config = dict(
    arch='crnn',
    model='multi-label audio tagger',
    dataset='single notes of musical instruments (NSynth)',
    train_examples=184686,
    gain_aug_db=6,
    n_mels=80,
    hop_length=160,
    input='log_mel',
    spec_augment=False,
    win_length=400,
    norm='batchnorm',
    hidden_act='relu',
    channel_attention='se',
    depths=[1, 2, 1],
    kernel_size=3,
    stem='single',
    widths=[192, 240, 288],
    rnn_width=128,
    rnn='lstm',
    bidirectional=True,
    rnn_residual=False,
    rnn_layers=6,
    num_labels=36,
    optimizer='soap',
    beta2=0.95,
    learning_rate=0.0035,
    beta1=0.95,
    shampoo_beta=0.95,
    eps=1e-08,
    precondition_frequency=16,
    max_precond_dim=1024,
    merge_dims=True,
    one_sided=False,
    adamw_lr_other_params=0.00075,
    max_grad_norm=1.0,
    adaptive_grad_clip=0.1,
    max_steps=2800,
    batch_size=64,
    epochs=1.0,
    lr_schedule='cosine',
    final_lr_fraction=0.05,
    warmup_steps=80,
    weight_decay=0.4,
    adamw_weight_decay_other_params=0,
)
Rows from block 4, named by matrix and row number. Each number is 50 + 10 x the weight over its row's rms, rounded and kept within 0 to 99. All counts start at 0. After the name is the row's rms in percent of the matrix's.
# weight_hh_l0: LSTM recurrent weights (gates i, f, g, o stacked) (model.rnn.0.rnn.weight_hh_l0, 512x128), inputs 43-85
weight_hh_l0.317 092:48 56 41 43 50 45 41 43 54 51 52 37 49 41 62 33 50 62 25 61 59 48 34 55 43 54 55 46 42 46 49 64 53 42 40 55 53 51 44 51 43 42 32
weight_hh_l0.318 108:60 61 44 44 58 53 50 69 39 28 57 60 65 62 49 61 55 60 46 27 54 47 51 59 50 63 55 41 48 47 35 51 49 64 47 44 60 36 28 37 54 48 46
weight_hh_l0.319 097:51 49 41 60 65 54 47 51 62 41 59 24 61 43 50 73 55 49 41 24 30 54 46 37 59 56 48 48 42 60 61 51 47 74 38 39 54 47 58 60 47 50 56
weight_hh_l0.320 095:66 52 56 36 41 55 27 58 62 56 42 60 46 57 58 60 57 66 42 37 57 12 59 52 49 54 56 61 62 44 39 59 58 52 60 36 57 43 41 68 55 44 61
weight_hh_l0.321 081:43 53 55 43 47 54 62 65 49 43 46 67 44 40 36 46 41 47 52 39 47 58 32 52 62 43 40 46 53 40 49 65 48 46 45 36 57 56 59 35 53 37 49
weight_hh_l0.322 096:48 49 51 26 34 40 42 54 39 42 63 39 50 49 50 55 46 52 49 48 49 31 51 25 60 64 47 51 48 50 56 53 58 48 47 51 55 43 56 48 51 52 40
weight_hh_l0.323 102:48 54 41 53 40 55 66 65 54 45 72 44 56 57 47 53 57 59 60 55 33 45 36 51 15 44 69 43 42 55 49 53 65 48 58 64 57 39 57 45 43 70 57
weight_hh_l0.324 078:62 65 38 59 49 52 70 48 54 48 61 24 44 32 47 61 51 37 48 54 55 50 41 38 38 51 57 53 70 57 44 64 38 41 43 49 53 53 42 40 63 65 41
weight_hh_l0.325 090:39 58 50 45 39 53 49 50 50 41 69 71 52 46 56 65 49 53 47 52 38 51 51 66 53 64 11 34 49 62 51 53 50 55 60 36 35 64 49 58 57 51 36
weight_hh_l0.326 090:47 56 39 48 41 59 39 60 41 54 57 49 62 49 49 65 41 53 47 36 80 61 65 59 57 34 41 23 45 58 55 50 59 56 30 33 60 53 39 58 59 47 42
weight_hh_l0.327 089:53 24 46 49 42 46 32 47 49 40 32 49 60 56 52 39 42 62 40 52 66 53 57 38 56 61 55 50 31 41 40 36 54 55 48 53 67 54 51 52 48 41 55
weight_hh_l0.328 115:59 65 44 65 45 60 54 45 48 41 39 43 57 42 58 54 48 40 42 52 59 43 46 41 44 48 35 64 50 25 52 43 53 53 50 48 36 51 64 32 56 45 49
weight_hh_l0.329 101:49 59 32 56 50 52 46 47 38 50 52 72 48 45 68 52 49 58 48 36 42 51 50 53 47 55 56 46 49 40 15 61 40 46 61 46 57 47 34 63 36 47 44
weight_hh_l0.330 096:46 50 47 47 45 32 35 50 43 56 45 45 46 55 50 40 58 71 44 46 62 53 46 57 41 46 57 54 39 57 59 17 50 66 27 43 46 54 39 61 46 55 33
weight_hh_l0.331 087:51 41 47 46 42 65 47 74 61 39 31 57 56 44 75 51 68 38 49 36 60 52 40 40 35 46 37 77 62 48 62 42 21 49 69 60 52 53 60 37 56 55 60
weight_hh_l0.332 090:29 55 39 46 63 35 50 59 34 39 56 45 41 37 82 48 66 50 53 49 64 58 55 58 39 58 41 65 34 50 54 32 67 40 51 53 44 52 60 40 48 62 37
weight_hh_l0.333 105:49 51 50 56 50 44 46 48 79 43 57 61 59 45 42 40 46 55 26 46 39 28 35 45 41 42 48 63 50 51 44 62 60 55 17 41 56 59 46 50 54 66 55
weight_hh_l0.334 104:40 54 53 36 68 47 59 57 48 63 30 55 53 61 42 63 39 62 58 61 36 42 53 49 41 51 47 49 55 71 36 62 52 38 51 56 57 53 54 52 66 60 75
weight_hh_l0.335 082:50 46 62 68 59 54 42 61 53 45 48 58 53 50 40 47 67 45 48 56 64 48 54 60 55 55 50 45 64 60 44 54 49 54 38 46 15 46 57 46 56 52 51
weight_hh_l0.336 096:57 49 31 68 43 34 50 61 47 50 64 62 58 44 56 59 45 45 51 44 53 48 50 56 45 53 44 50 33 49 64 47 38 25 41 40 50 29 64 62 35 60 51
weight_hh_l0.337 105:58 44 43 45 59 48 64 77 49 42 45 44 52 34 49 64 40 56 37 46 57 52 61 56 48 46 45 48 42 44 67 40 64 40 46 53 52 54 14 38 65 45 41
weight_hh_l0.338 097:43 53 42 46 44 34 60 37 64 34 49 66 48 48 57 51 52 51 46 53 63 46 43 45 42 50 50 47 58 58 49 54 64 67 58 58 57 62 56 05 36 52 49
weight_hh_l0.339 091:57 36 41 39 53 52 47 45 50 34 44 51 42 52 44 53 64 46 53 42 42 39 48 36 51 49 48 59 64 45 58 63 58 63 61 46 59 55 44 39 34 38 48
weight_hh_l0.340 093:52 48 68 58 49 49 51 54 58 53 39 46 48 62 54 53 46 59 58 44 74 46 54 49 60 48 65 54 71 70 42 34 42 49 53 62 42 51 43 34 71 28 53
weight_hh_l0.341 086:53 67 56 51 59 47 51 39 49 45 52 36 55 54 53 63 54 33 56 62 52 64 50 66 50 41 35 65 52 32 50 67 68 37 54 66 34 52 56 51 47 46 28
weight_hh_l0.342 101:58 59 42 58 55 53 42 51 47 54 51 48 36 49 47 57 35 45 48 35 34 33 38 46 58 55 48 39 70 50 57 42 41 55 34 55 47 49 53 53 47 34 45
weight_hh_l0.343 105:49 34 61 44 52 47 49 45 56 49 56 50 41 41 49 56 64 54 61 41 62 56 46 52 44 53 48 50 44 58 49 58 72 50 52 39 63 31 41 36 36 65 45
weight_hh_l0.344 080:67 50 45 36 40 40 58 49 55 54 48 38 45 39 64 64 44 49 55 61 44 50 45 48 59 57 65 46 41 47 42 66 34 36 53 34 54 44 54 58 56 31 38
weight_hh_l0.345 093:35 67 52 65 46 54 47 58 21 33 55 44 33 62 49 55 65 57 44 37 46 60 40 64 66 58 52 46 55 59 56 53 61 42 35 60 42 43 36 59 72 31 54
weight_hh_l0.346 104:40 75 45 47 49 51 49 49 54 41 64 60 42 55 49 56 56 47 40 45 49 51 69 66 56 47 63 55 60 33 54 54 52 42 50 47 45 41 36 38 50 64 57
weight_hh_l0.347 094:58 41 61 27 59 40 51 45 72 56 48 48 58 66 55 56 40 59 46 43 49 48 60 36 56 46 46 39 61 54 63 56 60 69 62 70 57 49 48 72 61 46 51
weight_hh_l0.348 078:42 48 54 59 50 58 33 60 51 43 69 56 44 58 58 47 34 34 45 55 40 41 50 21 56 43 49 36 58 50 64 34 41 68 49 65 69 50 61 40 54 57 36
weight_hh_l0.349 105:54 46 55 62 48 51 38 57 57 48 67 46 57 44 58 58 44 49 63 55 55 45 48 46 40 52 57 45 65 41 45 58 47 33 55 54 41 50 42 49 41 43 56
weight_hh_l0.350 099:42 59 59 56 49 59 52 40 42 53 49 55 47 29 44 54 49 50 45 65 46 41 57 53 48 58 64 64 53 47 55 49 42 54 48 44 47 42 47 47 37 37 86
weight_hh_l0.351 087:32 35 42 49 49 41 42 51 58 29 59 47 53 84 40 61 55 50 56 47 45 50 68 44 59 54 52 54 43 46 53 42 65 57 46 37 46 54 58 36 64 63 52
weight_hh_l0.352 080:63 53 57 61 33 68 43 56 61 45 60 64 61 46 38 64 44 39 48 60 47 49 49 52 55 52 60 48 59 50 51 49 61 46 39 38 53 42 61 58 50 64 45
weight_hh_l0.353 094:42 38 39 58 51 49 43 39 55 60 37 51 52 43 55 51 48 45 64 49 47 68 54 66 44 63 66 43 44 45 60 53 60 48 68 63 39 57 47 71 49 44 50
weight_hh_l0.354 094:58 53 44 81 59 55 28 44 56 50 40 43 51 68 39 49 51 48 37 55 34 53 53 50 56 50 45 45 60 40 52 35 56 56 50 53 38 48 55 46 47 64 47
weight_hh_l0.355 095:54 62 72 63 52 59 47 45 46 49 51 61 60 44 42 49 47 48 39 54 36 65 55 62 36 55 61 51 51 62 51 51 45 48 42 52 58 51 47 39 54 49 60
weight_hh_l0.356 101:70 48 41 66 50 47 58 48 50 54 61 63 56 49 70 45 36 48 58 49 28 47 56 43 50 50 41 45 54 55 41 56 35 48 63 65 38 36 70 51 59 50 47
weight_hh_l0.357 085:55 63 53 60 46 54 50 55 39 50 38 48 45 63 68 49 45 55 66 42 53 51 49 57 56 56 37 55 56 37 50 54 60 51 40 51 46 46 62 58 61 52 62
weight_hh_l0.358 099:60 50 50 45 42 52 60 46 66 53 51 47 46 38 34 51 39 57 72 56 62 61 64 61 49 50 46 40 51 55 38 56 64 47 71 52 50 35 55 80 44 47 31
weight_hh_l0.359 100:55 57 52 51 29 42 61 68 43 36 70 55 49 68 60 31 52 59 44 54 42 45 57 47 46 48 35 60 56 27 38 48 35 57 44 52 62 62 56 46 58 47 49
weight_hh_l0.360 089:30 45 52 59 65 40 46 43 54 70 56 55 53 41 44 52 52 48 43 53 48 55 60 49 56 37 56 47 37 41 52 37 50 48 53 64 57 41 48 66 45 44 48
weight_hh_l0.361 098:44 69 43 52 46 54 42 40 44 56 47 66 48 45 52 61 47 54 41 55 39 50 40 57 47 39 60 46 36 49 41 53 37 33 60 43 40 30 48 61 54 47 53
weight_hh_l0.362 089:59 57 42 46 52 58 66 38 72 49 37 48 54 41 33 45 48 34 48 52 54 42 41 63 54 46 27 42 48 48 48 54 61 45 41 42 49 58 69 45 74 46 52
weight_hh_l0.363 094:35 58 46 35 37 48 40 42 53 49 58 51 46 46 53 69 49 51 51 58 54 37 44 51 50 39 51 39 48 35 55 37 53 47 47 62 48 42 53 38 37 64 61
weight_hh_l0.364 101:55 44 52 41 45 49 35 49 58 50 33 63 28 47 45 66 56 41 51 62 52 60 39 60 58 57 34 64 42 44 62 25 63 61 52 53 52 46 50 46 40 31 38
weight_hh_l0.365 106:39 58 52 47 73 56 61 48 58 65 46 63 75 40 38 34 49 60 39 53 52 58 52 72 46 49 44 41 54 36 69 58 35 45 77 56 54 44 50 46 43 41 56
weight_hh_l0.366 103:52 62 65 64 51 58 43 46 62 45 62 62 40 50 40 61 57 64 47 48 47 66 43 50 51 40 56 41 53 43 37 45 73 37 61 39 38 38 49 52 36 42 36
weight_hh_l0.367 093:31 44 61 44 53 49 57 47 68 38 31 60 54 58 41 29 57 49 55 48 47 47 58 38 60 56 57 52 43 47 57 52 49 38 63 41 56 65 34 32 50 36 53
weight_hh_l0.368 093:40 25 47 40 58 68 59 47 48 49 66 44 61 55 55 52 39 32 51 59 54 41 50 59 54 61 49 55 62 43 40 36 61 68 71 65 48 52 34 41 49 48 60
weight_hh_l0.369 104:36 61 65 42 65 37 76 60 29 53 62 67 41 63 54 49 44 54 44 41 63 44 60 46 62 49 50 48 41 51 47 52 50 60 56 40 49 45 52 46 46 56 70
weight_hh_l0.370 099:44 44 56 45 58 58 46 61 37 41 60 32 56 50 47 54 65 48 55 39 63 33 54 55 36 52 51 58 50 56 39 51 52 70 65 51 30 49 52 41 32 58 47
weight_hh_l0.371 102:51 58 55 50 57 69 55 32 57 43 52 38 50 58 52 41 34 68 45 36 56 42 41 35 42 46 32 61 33 53 43 37 44 52 55 46 71 46 30 42 34 51 52
weight_hh_l0.372 109:55 42 39 53 59 30 58 43 52 51 55 40 59 68 56 53 60 48 58 53 47 54 40 48 50 50 46 47 51 37 52 50 49 53 53 56 42 53 26 35 46 56 45
weight_hh_l0.373 090:41 53 64 65 53 49 56 40 55 38 77 53 39 53 40 30 44 40 39 54 52 47 42 58 57 50 55 50 43 56 62 58 45 51 66 41 50 50 63 45 52 42 42
weight_hh_l0.374 101:54 55 46 42 31 55 41 58 51 41 47 56 55 58 44 49 35 45 58 47 56 51 63 69 45 36 49 55 57 41 34 35 54 66 63 33 49 49 38 46 58 32 42
weight_hh_l0.375 098:50 32 18 50 59 51 44 55 51 60 61 36 59 38 40 34 43 54 59 44 52 47 54 39 58 52 50 45 66 42 43 54 54 36 30 72 52 44 65 55 41 39 43
weight_hh_l0.376 107:48 66 43 56 50 49 38 44 54 55 44 57 60 47 50 56 56 55 49 30 40 55 53 53 57 41 39 69 34 43 49 40 53 39 51 58 55 56 54 44 48 63 51
weight_hh_l0.377 102:55 49 51 34 69 52 44 59 64 37 48 56 55 41 55 50 54 58 48 60 57 50 51 40 47 69 67 52 42 42 39 49 59 54 53 62 55 52 36 50 53 48 40
weight_hh_l0.378 100:67 52 52 51 19 48 42 51 60 54 31 55 31 70 62 48 54 51 51 66 34 50 64 46 44 41 57 57 52 51 60 37 53 41 38 49 46 50 38 42 49 52 63
weight_hh_l0.379 100:77 46 58 57 45 39 61 36 55 56 45 52 45 50 47 53 54 58 63 47 46 62 57 39 30 51 57 54 58 49 51 56 55 29 33 37 48 62 77 38 50 56 61
weight_hh_l0.380 107:31 47 55 46 60 34 51 53 39 59 55 50 58 48 54 53 50 43 58 43 71 61 24 61 39 65 64 44 50 36 37 51 66 58 53 72 55 39 30 39 66 62 58
weight_hh_l0.381 091:66 51 73 51 46 32 54 22 54 52 45 57 62 55 53 34 47 55 39 59 52 70 46 34 36 56 55 66 46 57 60 63 38 54 52 41 48 45 42 49 50 63 37
weight_hh_l0.382 090:45 44 47 46 51 48 65 51 40 50 64 46 49 43 59 54 62 60 43 53 45 44 44 65 39 29 30 48 53 50 52 44 45 48 45 57 48 60 54 53 59 44 48
weight_hh_l0.383 102:53 38 54 45 54 55 58 40 63 37 60 32 61 57 73 60 52 51 51 40 42 38 35 49 52 53 46 59 44 42 50 42 49 58 54 55 49 47 57 47 42 39 43
weight_hh_l0.384 105:52 61 34 64 56 77 52 42 57 56 37 54 35 28 42 54 49 52 50 46 60 52 44 35 57 60 54 36 49 53 58 45 31 48 57 35 49 66 56 47 68 40 38