config = dict(
    arch='crnn',
    model='multi-label audio tagger',
    dataset='single notes of musical instruments (NSynth)',
    train_examples=184686,
    gain_aug_db=6,
    n_mels=80,
    hop_length=160,
    input='log_mel',
    spec_augment=False,
    win_length=400,
    norm='batchnorm',
    hidden_act='relu',
    channel_attention='se',
    depths=[1, 2, 1],
    kernel_size=3,
    stem='single',
    widths=[192, 240, 288],
    rnn_width=128,
    rnn='lstm',
    bidirectional=True,
    rnn_residual=False,
    rnn_layers=6,
    num_labels=36,
    optimizer='soap',
    beta2=0.95,
    learning_rate=0.0035,
    beta1=0.95,
    shampoo_beta=0.95,
    eps=1e-08,
    precondition_frequency=16,
    max_precond_dim=1024,
    merge_dims=True,
    one_sided=False,
    adamw_lr_other_params=0.00075,
    max_grad_norm=1.0,
    adaptive_grad_clip=0.1,
    max_steps=2800,
    batch_size=64,
    epochs=1.0,
    lr_schedule='cosine',
    final_lr_fraction=0.05,
    warmup_steps=80,
    weight_decay=0.4,
    adamw_weight_decay_other_params=0,
)
Rows from block 7, named by matrix and row number. Each number is 128 + 24 x the weight over its row's rms, rounded and kept within 0 to 255. All counts start at 0. After the name is the row's rms in percent of the matrix's.
# weight_hh_l0_reverse: LSTM recurrent weights, backward direction (gates i, f, g, o stacked) (model.rnn.3.rnn.weight_hh_l0_reverse, 512x128), inputs 0-63
weight_hh_l0_reverse.34 090 [149  94 149 168  96 139 142  75  95  89 128 118  52 113 138 135 169 140 109 109 120 123 126  89 159 106  89 123 139 144 135 142 133 111 147 173 127 172 134 144 106 141 120 113 153 135 168 150 110 106 116 146 121 157 119 152 103 115 178 124 128 156 143 109]
weight_hh_l0_reverse.35 102 [137 125 167 189 128 138 164  99 128 137 103  82 132 132 121 145 122 118 157 131 140 113  51 129  99 162 121 120 106 142 125  80 146 137  86 155 116 128 138 145 121 123 133 138  93 151 130 132 132 136 168 117 149 129 165 147 130 103 176 128 105 164 115 165]
weight_hh_l0_reverse.36 097 [ 89 153  99 130 160 145 132 164 123 108 109 141 120 141 104  99 109  89 123 124  88 128 143 123 133 145 147 127 120 110 133 125  86 166 150 138 122 108 123 108 115 129 109 140 141  89 110 134 202 104 123 128 130 147 159 136 131 127 112 106 127 125 123 121]
weight_hh_l0_reverse.37 099 [118 115 138 127 116 144 131  92  78 130  79 126 117 115 154 101 124 152 104 129 108 145 144 142 108 110 167 141 146 115 123 160 127 146 134 152 154  91 113 104 119 122 126 121 182 143 100 116 139 134 128 105 164 130 183  93 128 152 127  99 157 114  61 113]
weight_hh_l0_reverse.38 107 [ 77 141  81 105 150 131  76 119 114  97 141 102 137 110 118 118 117 126 111 171 107 132 172 140 140 144 102 147 135 158 120  88 124 116 121  77 182 101 114 147 139 159 125 155 192 160 129 109 116 128 127  76 175 139 129 138 132 134 152 157 128  84 142 176]
weight_hh_l0_reverse.39 099 [107 170 173 149 112 139 177 110  87 151 178 146  85 119 102 142  99 126 115  91 124 128 130 140 136 107 144 113 114 146 147 158  86 157 154 128 116 142 122 142 110 114 102  90 114 107 132 114 126 155 152 125 100 164 108 141 120 116 156 115 134 150 116 134]
weight_hh_l0_reverse.40 117 [158 123 138 132 113 147 148 145 148 146 159 156  85 125 104 132 138 159 153 112 143 113  81 101 138 133 129 151 125 136 128 182 120 112 123 165 117 145 159 117 102 113 152 129 137 154 146  90 116 127 128 141 122 122 120 120 123 163 105 127 117 118 117 155]
weight_hh_l0_reverse.41 093 [134 122 140 142 161 109 140 112 114 108  97 155  91 114 112 155 144 178 142 155 161  80 141 104 109 158 172 167 147  94 109 171 151 127 111 105 155 151 114 115 127 137 131 152 142  87 156 137 123 134 178 121 118 156 116 162  96 113 126 122 137 177  97 152]
weight_hh_l0_reverse.42 104 [110 116  87 147 162 115 119 132 154 103 141 117 150 123 129 170 108 129 163 104 119 118 125 118 167  90 117 146  90 111 134 113  95 120 149  96 117  78 128 144 169 151 143 171 188 160 143 155 118 152 111 148 133 145 140 104 138 138 123 118 157 122 139 123]
weight_hh_l0_reverse.43 094 [134 146 123 119 136 149 168 163 143 110 119  98 124 163 106 129  79 139 145 151 114 151 120 135 110 157 133 136 130 161 145  72 135  69 127 125 106  75  86 145 162 153 101 121 138 135 110 110  96 131 113 124  59 144 134  98 111 128 121  99 138 103 165 165]
weight_hh_l0_reverse.44 092 [118 113  88 116 106 106 141 144 140 162 127 158  75 128 131 129 130 111 137 105 162 161 122 136 175 155 143 146 103 156 138 144  74  89 139 143  76 122 125 108 140 111 151 128 133  64 102 127 119 122 157 185 120  95 117 123 171 126 174 114 149 114 158 131]
weight_hh_l0_reverse.45 095 [ 83 138 131 132 166 141 138 104 132 128  74 142 106 116 131 131 125 193 142 123 134 194 126 133 148  93 132 132  97 147 114 146  92 113 104 109 137 163 116 134 136 155 105 147 132  86 127 163 100 145 144 130  91 163 142 117 103 114 137 135 125 129 104 159]
weight_hh_l0_reverse.46 102 [151  97 188  87 133 139 104 133 116 147 169  85 116 114 169 138 101 167 139 168 202 116 127 125 100  98 121  97 169 169 142 150 120 143 120 126  76 154 122 136 146 150 113 122 146 116 111 182 158 158 127 161 136  99 103  94 109 130 129 103 156 108 128 121]
weight_hh_l0_reverse.47 107 [127 152 130 128 139 115 107 118  77 134 134 141  94 150 128 168 142 127 135 159 109  67  75 135 132 140 142 112 137 119 163 149 182 146 123 152 177  92 124 123 118 162 130 169 109 110 128  98 108 125  94 116 138 140 113 116 102 131 165 125 127 140 123 135]
weight_hh_l0_reverse.48 080 [138  98 138 159 158 131 117 163 123 128 127 104 153 115 124 145 139  72 126 133  96  64 100  73 150 123 157  69 126 117 145 156  91 130 155 134 151  95 100 146 134  96 117 138 133 131 109 103 141 111 149 109 162 147 141 169 136 142 105 151 138 121 125  92]
weight_hh_l0_reverse.49 094 [ 98 156 134 116 158 152 118 114 129 159 104 148 169 105  94  76 163 140 129  82  78  96 146  78 192 134 142  89 141 124 120 122 146 138  96 150  84 164 135 128 141 154 103 115 144 158 163 124 142 110 131 111 139 128 122 131 132 104 117 126 131 118 122 107]
weight_hh_l0_reverse.50 104 [132 117 162 116 110 137 131  97 150 168 135 126 103  88 135 127 119  98 175  58 178 181 109 131  80 145 132 149 158 149 134 147 115 128 136 115 100 133 128 171 139 136 130 110 120 138 140 124 120 102 121 169 122 136 138  84 118 112  91 134  71 123 128 147]
weight_hh_l0_reverse.51 107 [124  98 146 141 100 107 105 108 155 146 117 145 118 181 133 103 114 135 126 109 138 144 136  95 108 129  96 141 144 101 140  99 117 133 106 143  92 116  76 121 107 110 142 138  82 126 188 132 111 133 128 134 158 130  98 165 122  87 172 111 107 131 119 153]
weight_hh_l0_reverse.52 104 [149 109 116 118 120 131  82 133 151 135 142 130 135  94 161  80  96 130  99 126 129 157 131 133 119 131 108 114  76  94 126 122 142 160 135 117 141 116 157  97 163 121 118 112 187 153 153 183 124 123 131 142 131 131  65 123 158 143 163 112  89 147 131 142]
weight_hh_l0_reverse.53 097 [155 121 100 151 195 104 137  68 110 140 122  93 151 117 137 143 107  97 142 109 133 135 126 123 166 135 146 124  79 200 111 103  88 180 127  89 155 124 172 145 145 138 121 128 145 137 129 104 148 136  88 133 113 128 102 126 157 159  92 109 159 129 114  91]
weight_hh_l0_reverse.54 104 [ 89  99 168 122 101 145  86 157 135  95 106 136 114 132 142 123 164 158 121 141 145  95 137 126 112 111 130 120 109 118  98 141 162 117  82 114 136 138 144 175 130 151 111 147 145 124  93 126 149 150 109 146 156  97 104 129 132 101 131 112 146 139 158  79]
weight_hh_l0_reverse.55 104 [150 113 112 176 118 189  94 147 132 117 122 118  95 124 109 108 147 140 117 150 101 150 100 116 168 159 151 170 104  84 104 181 121 108 111 134 131 146 146 134 111 112  93 113 130 151 149 160 160 129 159 128  82 128 141 140  77 110 166 129 127 109 157 189]
weight_hh_l0_reverse.56 104 [187 130 136 123 146 144  87 137 135 132 142  94 130 120 152  85 104 120 148  70 122 106 108 151 141 105 148 114 105  89 140 128 171  87 131 179 142 105 117 122 130 129 128 119 117 149 168 132 136 135 113 103 112 177 130 196 146 123 143 135 135 104 119 103]
weight_hh_l0_reverse.57 095 [139 114 118 126 108 132 171  85 100 115 100 119 140  98 121 132 131  83 148 137 108 148  82 131 131 163 114 134 105 101  80 153  85 116  97 110 112 158 144 109 141 119 145  77 122  97 133  88 137 163 133  96  94  85 122 160 143 107 135 148 114 139 159 131]
weight_hh_l0_reverse.58 099 [103 115 111 147 145 125 138 104 153  99 121 109 113 129 130 112 137 132 139 104 116 116 162 148  96 130 148 127 182 151 109 167 209 137 136 108 184 125  93 153 139 158  83 129 178 120 117 145 141 163 109 130 137 112 153 140  91 118 123 130 157  94 108 130]
weight_hh_l0_reverse.59 103 [143 117  70 143 143  85 134 129 101 127 142  89 152 118 134 180 114  79 147 132  95  94 109 115  86 151 102 114 137 103 130 119 123 145 113 141 144 167 111 103 126 133 146  83 116 166 140  97 122 120 132 145 143 141 150 133 155 156 123 119 135 149 144 122]
weight_hh_l0_reverse.60 103 [132 115 169  91 132 149 130 140 105 152 163 142 133 127 117 128  84 138 127 149  88 139 110 128 101 116 123 140 101 152 160  95  78 152 136 157 129 101 105 165 115 133 177 122 133 102 115 132 105 141 138 110 103  93  69 103 132  89 157 186  74  87 138 156]
weight_hh_l0_reverse.61 116 [ 65 171 116 123 140 142 129 152 195 125 120 190  79 140 164 154 141 153 108 159 128 139 117 120 116 152 125 144 147 164 135 122 104 139 120 159 150 150  97 101 114 146 120 134 125 135 148 126 149 115 173 140 128 143 169 149 101 113 129 115 145 150 133 105]
weight_hh_l0_reverse.62 095 [110 127 153  78 162 128 121 162 134 141 125 151 173 136 122 146 188 103 108 128 139 129 114 123 135 118 135 134 113 147  98 136  92 140 143 103 120 148 113 127 147 103 151 128 122 134 111  87 154 141 140 114 127  80 105 184 143 127 113 142 136 159 139 138]
weight_hh_l0_reverse.63 105 [134 138  94 149 144 121 122 133 109 127 134 107 137 121  93 103 104 136 116 121 134 164  91 129 123 138 106 129 141 151 115  98  96 130 137 172 160 204 191 119 140 173 107  75 108 169 113 158 132 142 134 127 125 160 123 140 136 155 116 106 138  76 119 133]
weight_hh_l0_reverse.64 104 [156 131 135 132 153 168 142  69 134 124 149 144 122 168 126 138 112  58 107 148 143  58 140 155 166 121  97 145 121 121 175 129  95 117 122 173 122 139 115 109 112 148  86 141 131 168 142 102 113  88 146 111 131 149 149 142  88 113 140 118 171 107 139 150]
weight_hh_l0_reverse.65 099 [114 150 133 116 109  92 164 151 119 131 144 121 136  73 150 134 135 127 121 125 118 114 118 140 107 137 127 153 145 132 149 159 158  75  97 117 147 106 121 130 147 125 109  96 172 142 180 162 101 129 116 149  95 123 106 156 122  72  85 144 131 136 113 148]
weight_hh_l0_reverse.66 115 [166 130  75  75 153 142 104  94  80 124 136 153 145 148  86 114 158  80 118 138 120 124 127 101 142 126 167 170 127 106 109 151 166 132 148 129 153 117 182 127 123 122 158 106 136 138 157 152 127 120 116 123 126 151 132 117 133 132 107 140 121 153 102 128]
weight_hh_l0_reverse.67 111 [ 96 120 151 137 143 114 117 119 132 200 152 160 165 109 106 171 149 123 136  90 122 132  83 149  96  90 123 122 127 121 111 156 128 143 135 135 100 126 124 119 111 142 157  97  66 135 150 147 140 172 118  97 146 103 106 144 144 131 161 156 135  96 184 129]
weight_hh_l0_reverse.68 104 [131 136 139 149  73 137 146 165 127 148 124 152 106 125 132 145 125 138 149 173 162  96 114  97 131 130 122 137  75 101 103 158 133 150 138 113 128 157 158 116 104 148 150 132  98 156 118  73 149 129 135 147 124 101 119 133 114 141  90  69 132 101 113 111]
weight_hh_l0_reverse.69 100 [149 145 159 150 142 114 124 154 128  77 140 140 102 101 137 128 144 124 114 138 141 133 129 135  99  62 113 123 166 110 153  94 134 140 144  99 105 113 146 156 163 108 120 136 109 189 104 131 115 167 114 168 109 106 127 132 114  94 105 158 154 115  90 134]
weight_hh_l0_reverse.70 105 [137 105 149 127 163  98 127 102 124 140 166 126 122  65 118 123 115 117 129 121 116 158 111 111 118 134  97 160 124 127 144 162  94 126 137 162 165 155  95 124 100 144 136 135  93 132 165 121 145 150 118 117 166 143 136 111 212  99 167 123 110 137 128 173]
weight_hh_l0_reverse.71 090 [126 128  63 147 124 123  91 140 175 122  83 116 134  78  91 158 114 111  72 116 126 117 138 104 169 147 131 102 136 149 121 122 104 137 127 109 133 113 142 139  99 119 108 110  84 116 142 119 154 138 144 124 131  73 146 126 128 166 136  98 149 112 153 112]
weight_hh_l0_reverse.72 093 [116 163 148 130 125 157 136 131 159 108 113 144 102 112 100  83  71  67 142 175  89 122 182  93 125  87 137 143 133 134 106 147 128 147 143 111 164  90 158 135 138 165 160 144 145 135 105 142 113 163  89 107 144 129 108 137 117  94  83 113 144 144 110 130]
weight_hh_l0_reverse.73 106 [152 118 155 109 140 109  89 162  89 142 142 127  98 126 153 146 130 126 143 125  95 153 162 106 113 149 157 145 151 107 165 103  95 122 137 151 124 105  93 120 133  99 154 115 165 138 121 113 134 126 135 116 168 142 155 153 126 109 181 122 164  85 159 130]
weight_hh_l0_reverse.74 098 [118 146 124 138 120 136 112 107 172 142 151 143 101 117 142 135 113  79 161 155 101 130 138 108 133 138 111 152 169 151  84 153 107  87 107 104 115 155 125 138 139 142 146 149 125 177 145 140  90 127 116 128 162 116  75 113 167  71  98 114 144 103 162 117]
weight_hh_l0_reverse.75 091 [161 126 111 130 150  96  84 126 104 129 144 133 132  70 120  82 166 124 184 160 136 100 125 149 120 131 101  99 129 106  99  98 111 113 158 160 153 116 159 154 101 132 118 103 158 147 123 121  87 146 167  85 113 128 119  81  99 158 130 117 155 142 101 104]
weight_hh_l0_reverse.76 101 [ 88 142  99 135 125 145 157 129 142 130 146 142 123 116 138 140 114  83 149 133 116 174  76  91  97 145 160 140  94 153  76  99 129  57  89 127 111 126 126 133 141 130 135 103 136  99 144 156 130 143 127 143 118 157 138 124 152 108 134 134 152 148 147  99]
weight_hh_l0_reverse.77 111 [ 76 129 142 104 114 136 120 135 151 117 154 137 118 107 167 136 116 165 140 135 146 157 136  64  99 129 156 132 158 132 134  99  78 113  84 114 136 114 133 115 155 119 131 106  97 149  94 129 130 130 135 154 125  69  96  88 141 135 113 120 129  97 128 128]
weight_hh_l0_reverse.78 097 [113 116 129 146 117  99 108 163 151 154 126 104 142  92 156 128 149 144 120  83 111 130 131 103 133 135 114 142 161 140 137 112 131 168 129 129 119 143 150  90 122 156 147 122  89  80 167 180 155 202 104 116 116 105 136 145 118  88 129 122 139 157 105 146]
weight_hh_l0_reverse.79 104 [169 157 171 143 142  84 182 168 114 152 122  94  93 139 100 125 124 146 121 100 142 111 130 102 122 110  93 107 132 153 127 146  88 158 123 126 145 108 127 103 127 163 134 157 108 128 109  80 137 172 137 144 114 105 145 157 129 146 128 155 147 109 126 137]
weight_hh_l0_reverse.80 102 [ 64 176 163 139 143 114 144 129 143 116 140  92 128 142 141 136 152 144 138 140 128  72 142 139 115 135 109 115 150 109 127  80 169 110 138 164 140 136 143 124 127  96 126 117 132 112 111 137 114 145 105 124 145 146 158 178 124 133 125 107 147 167 153 138]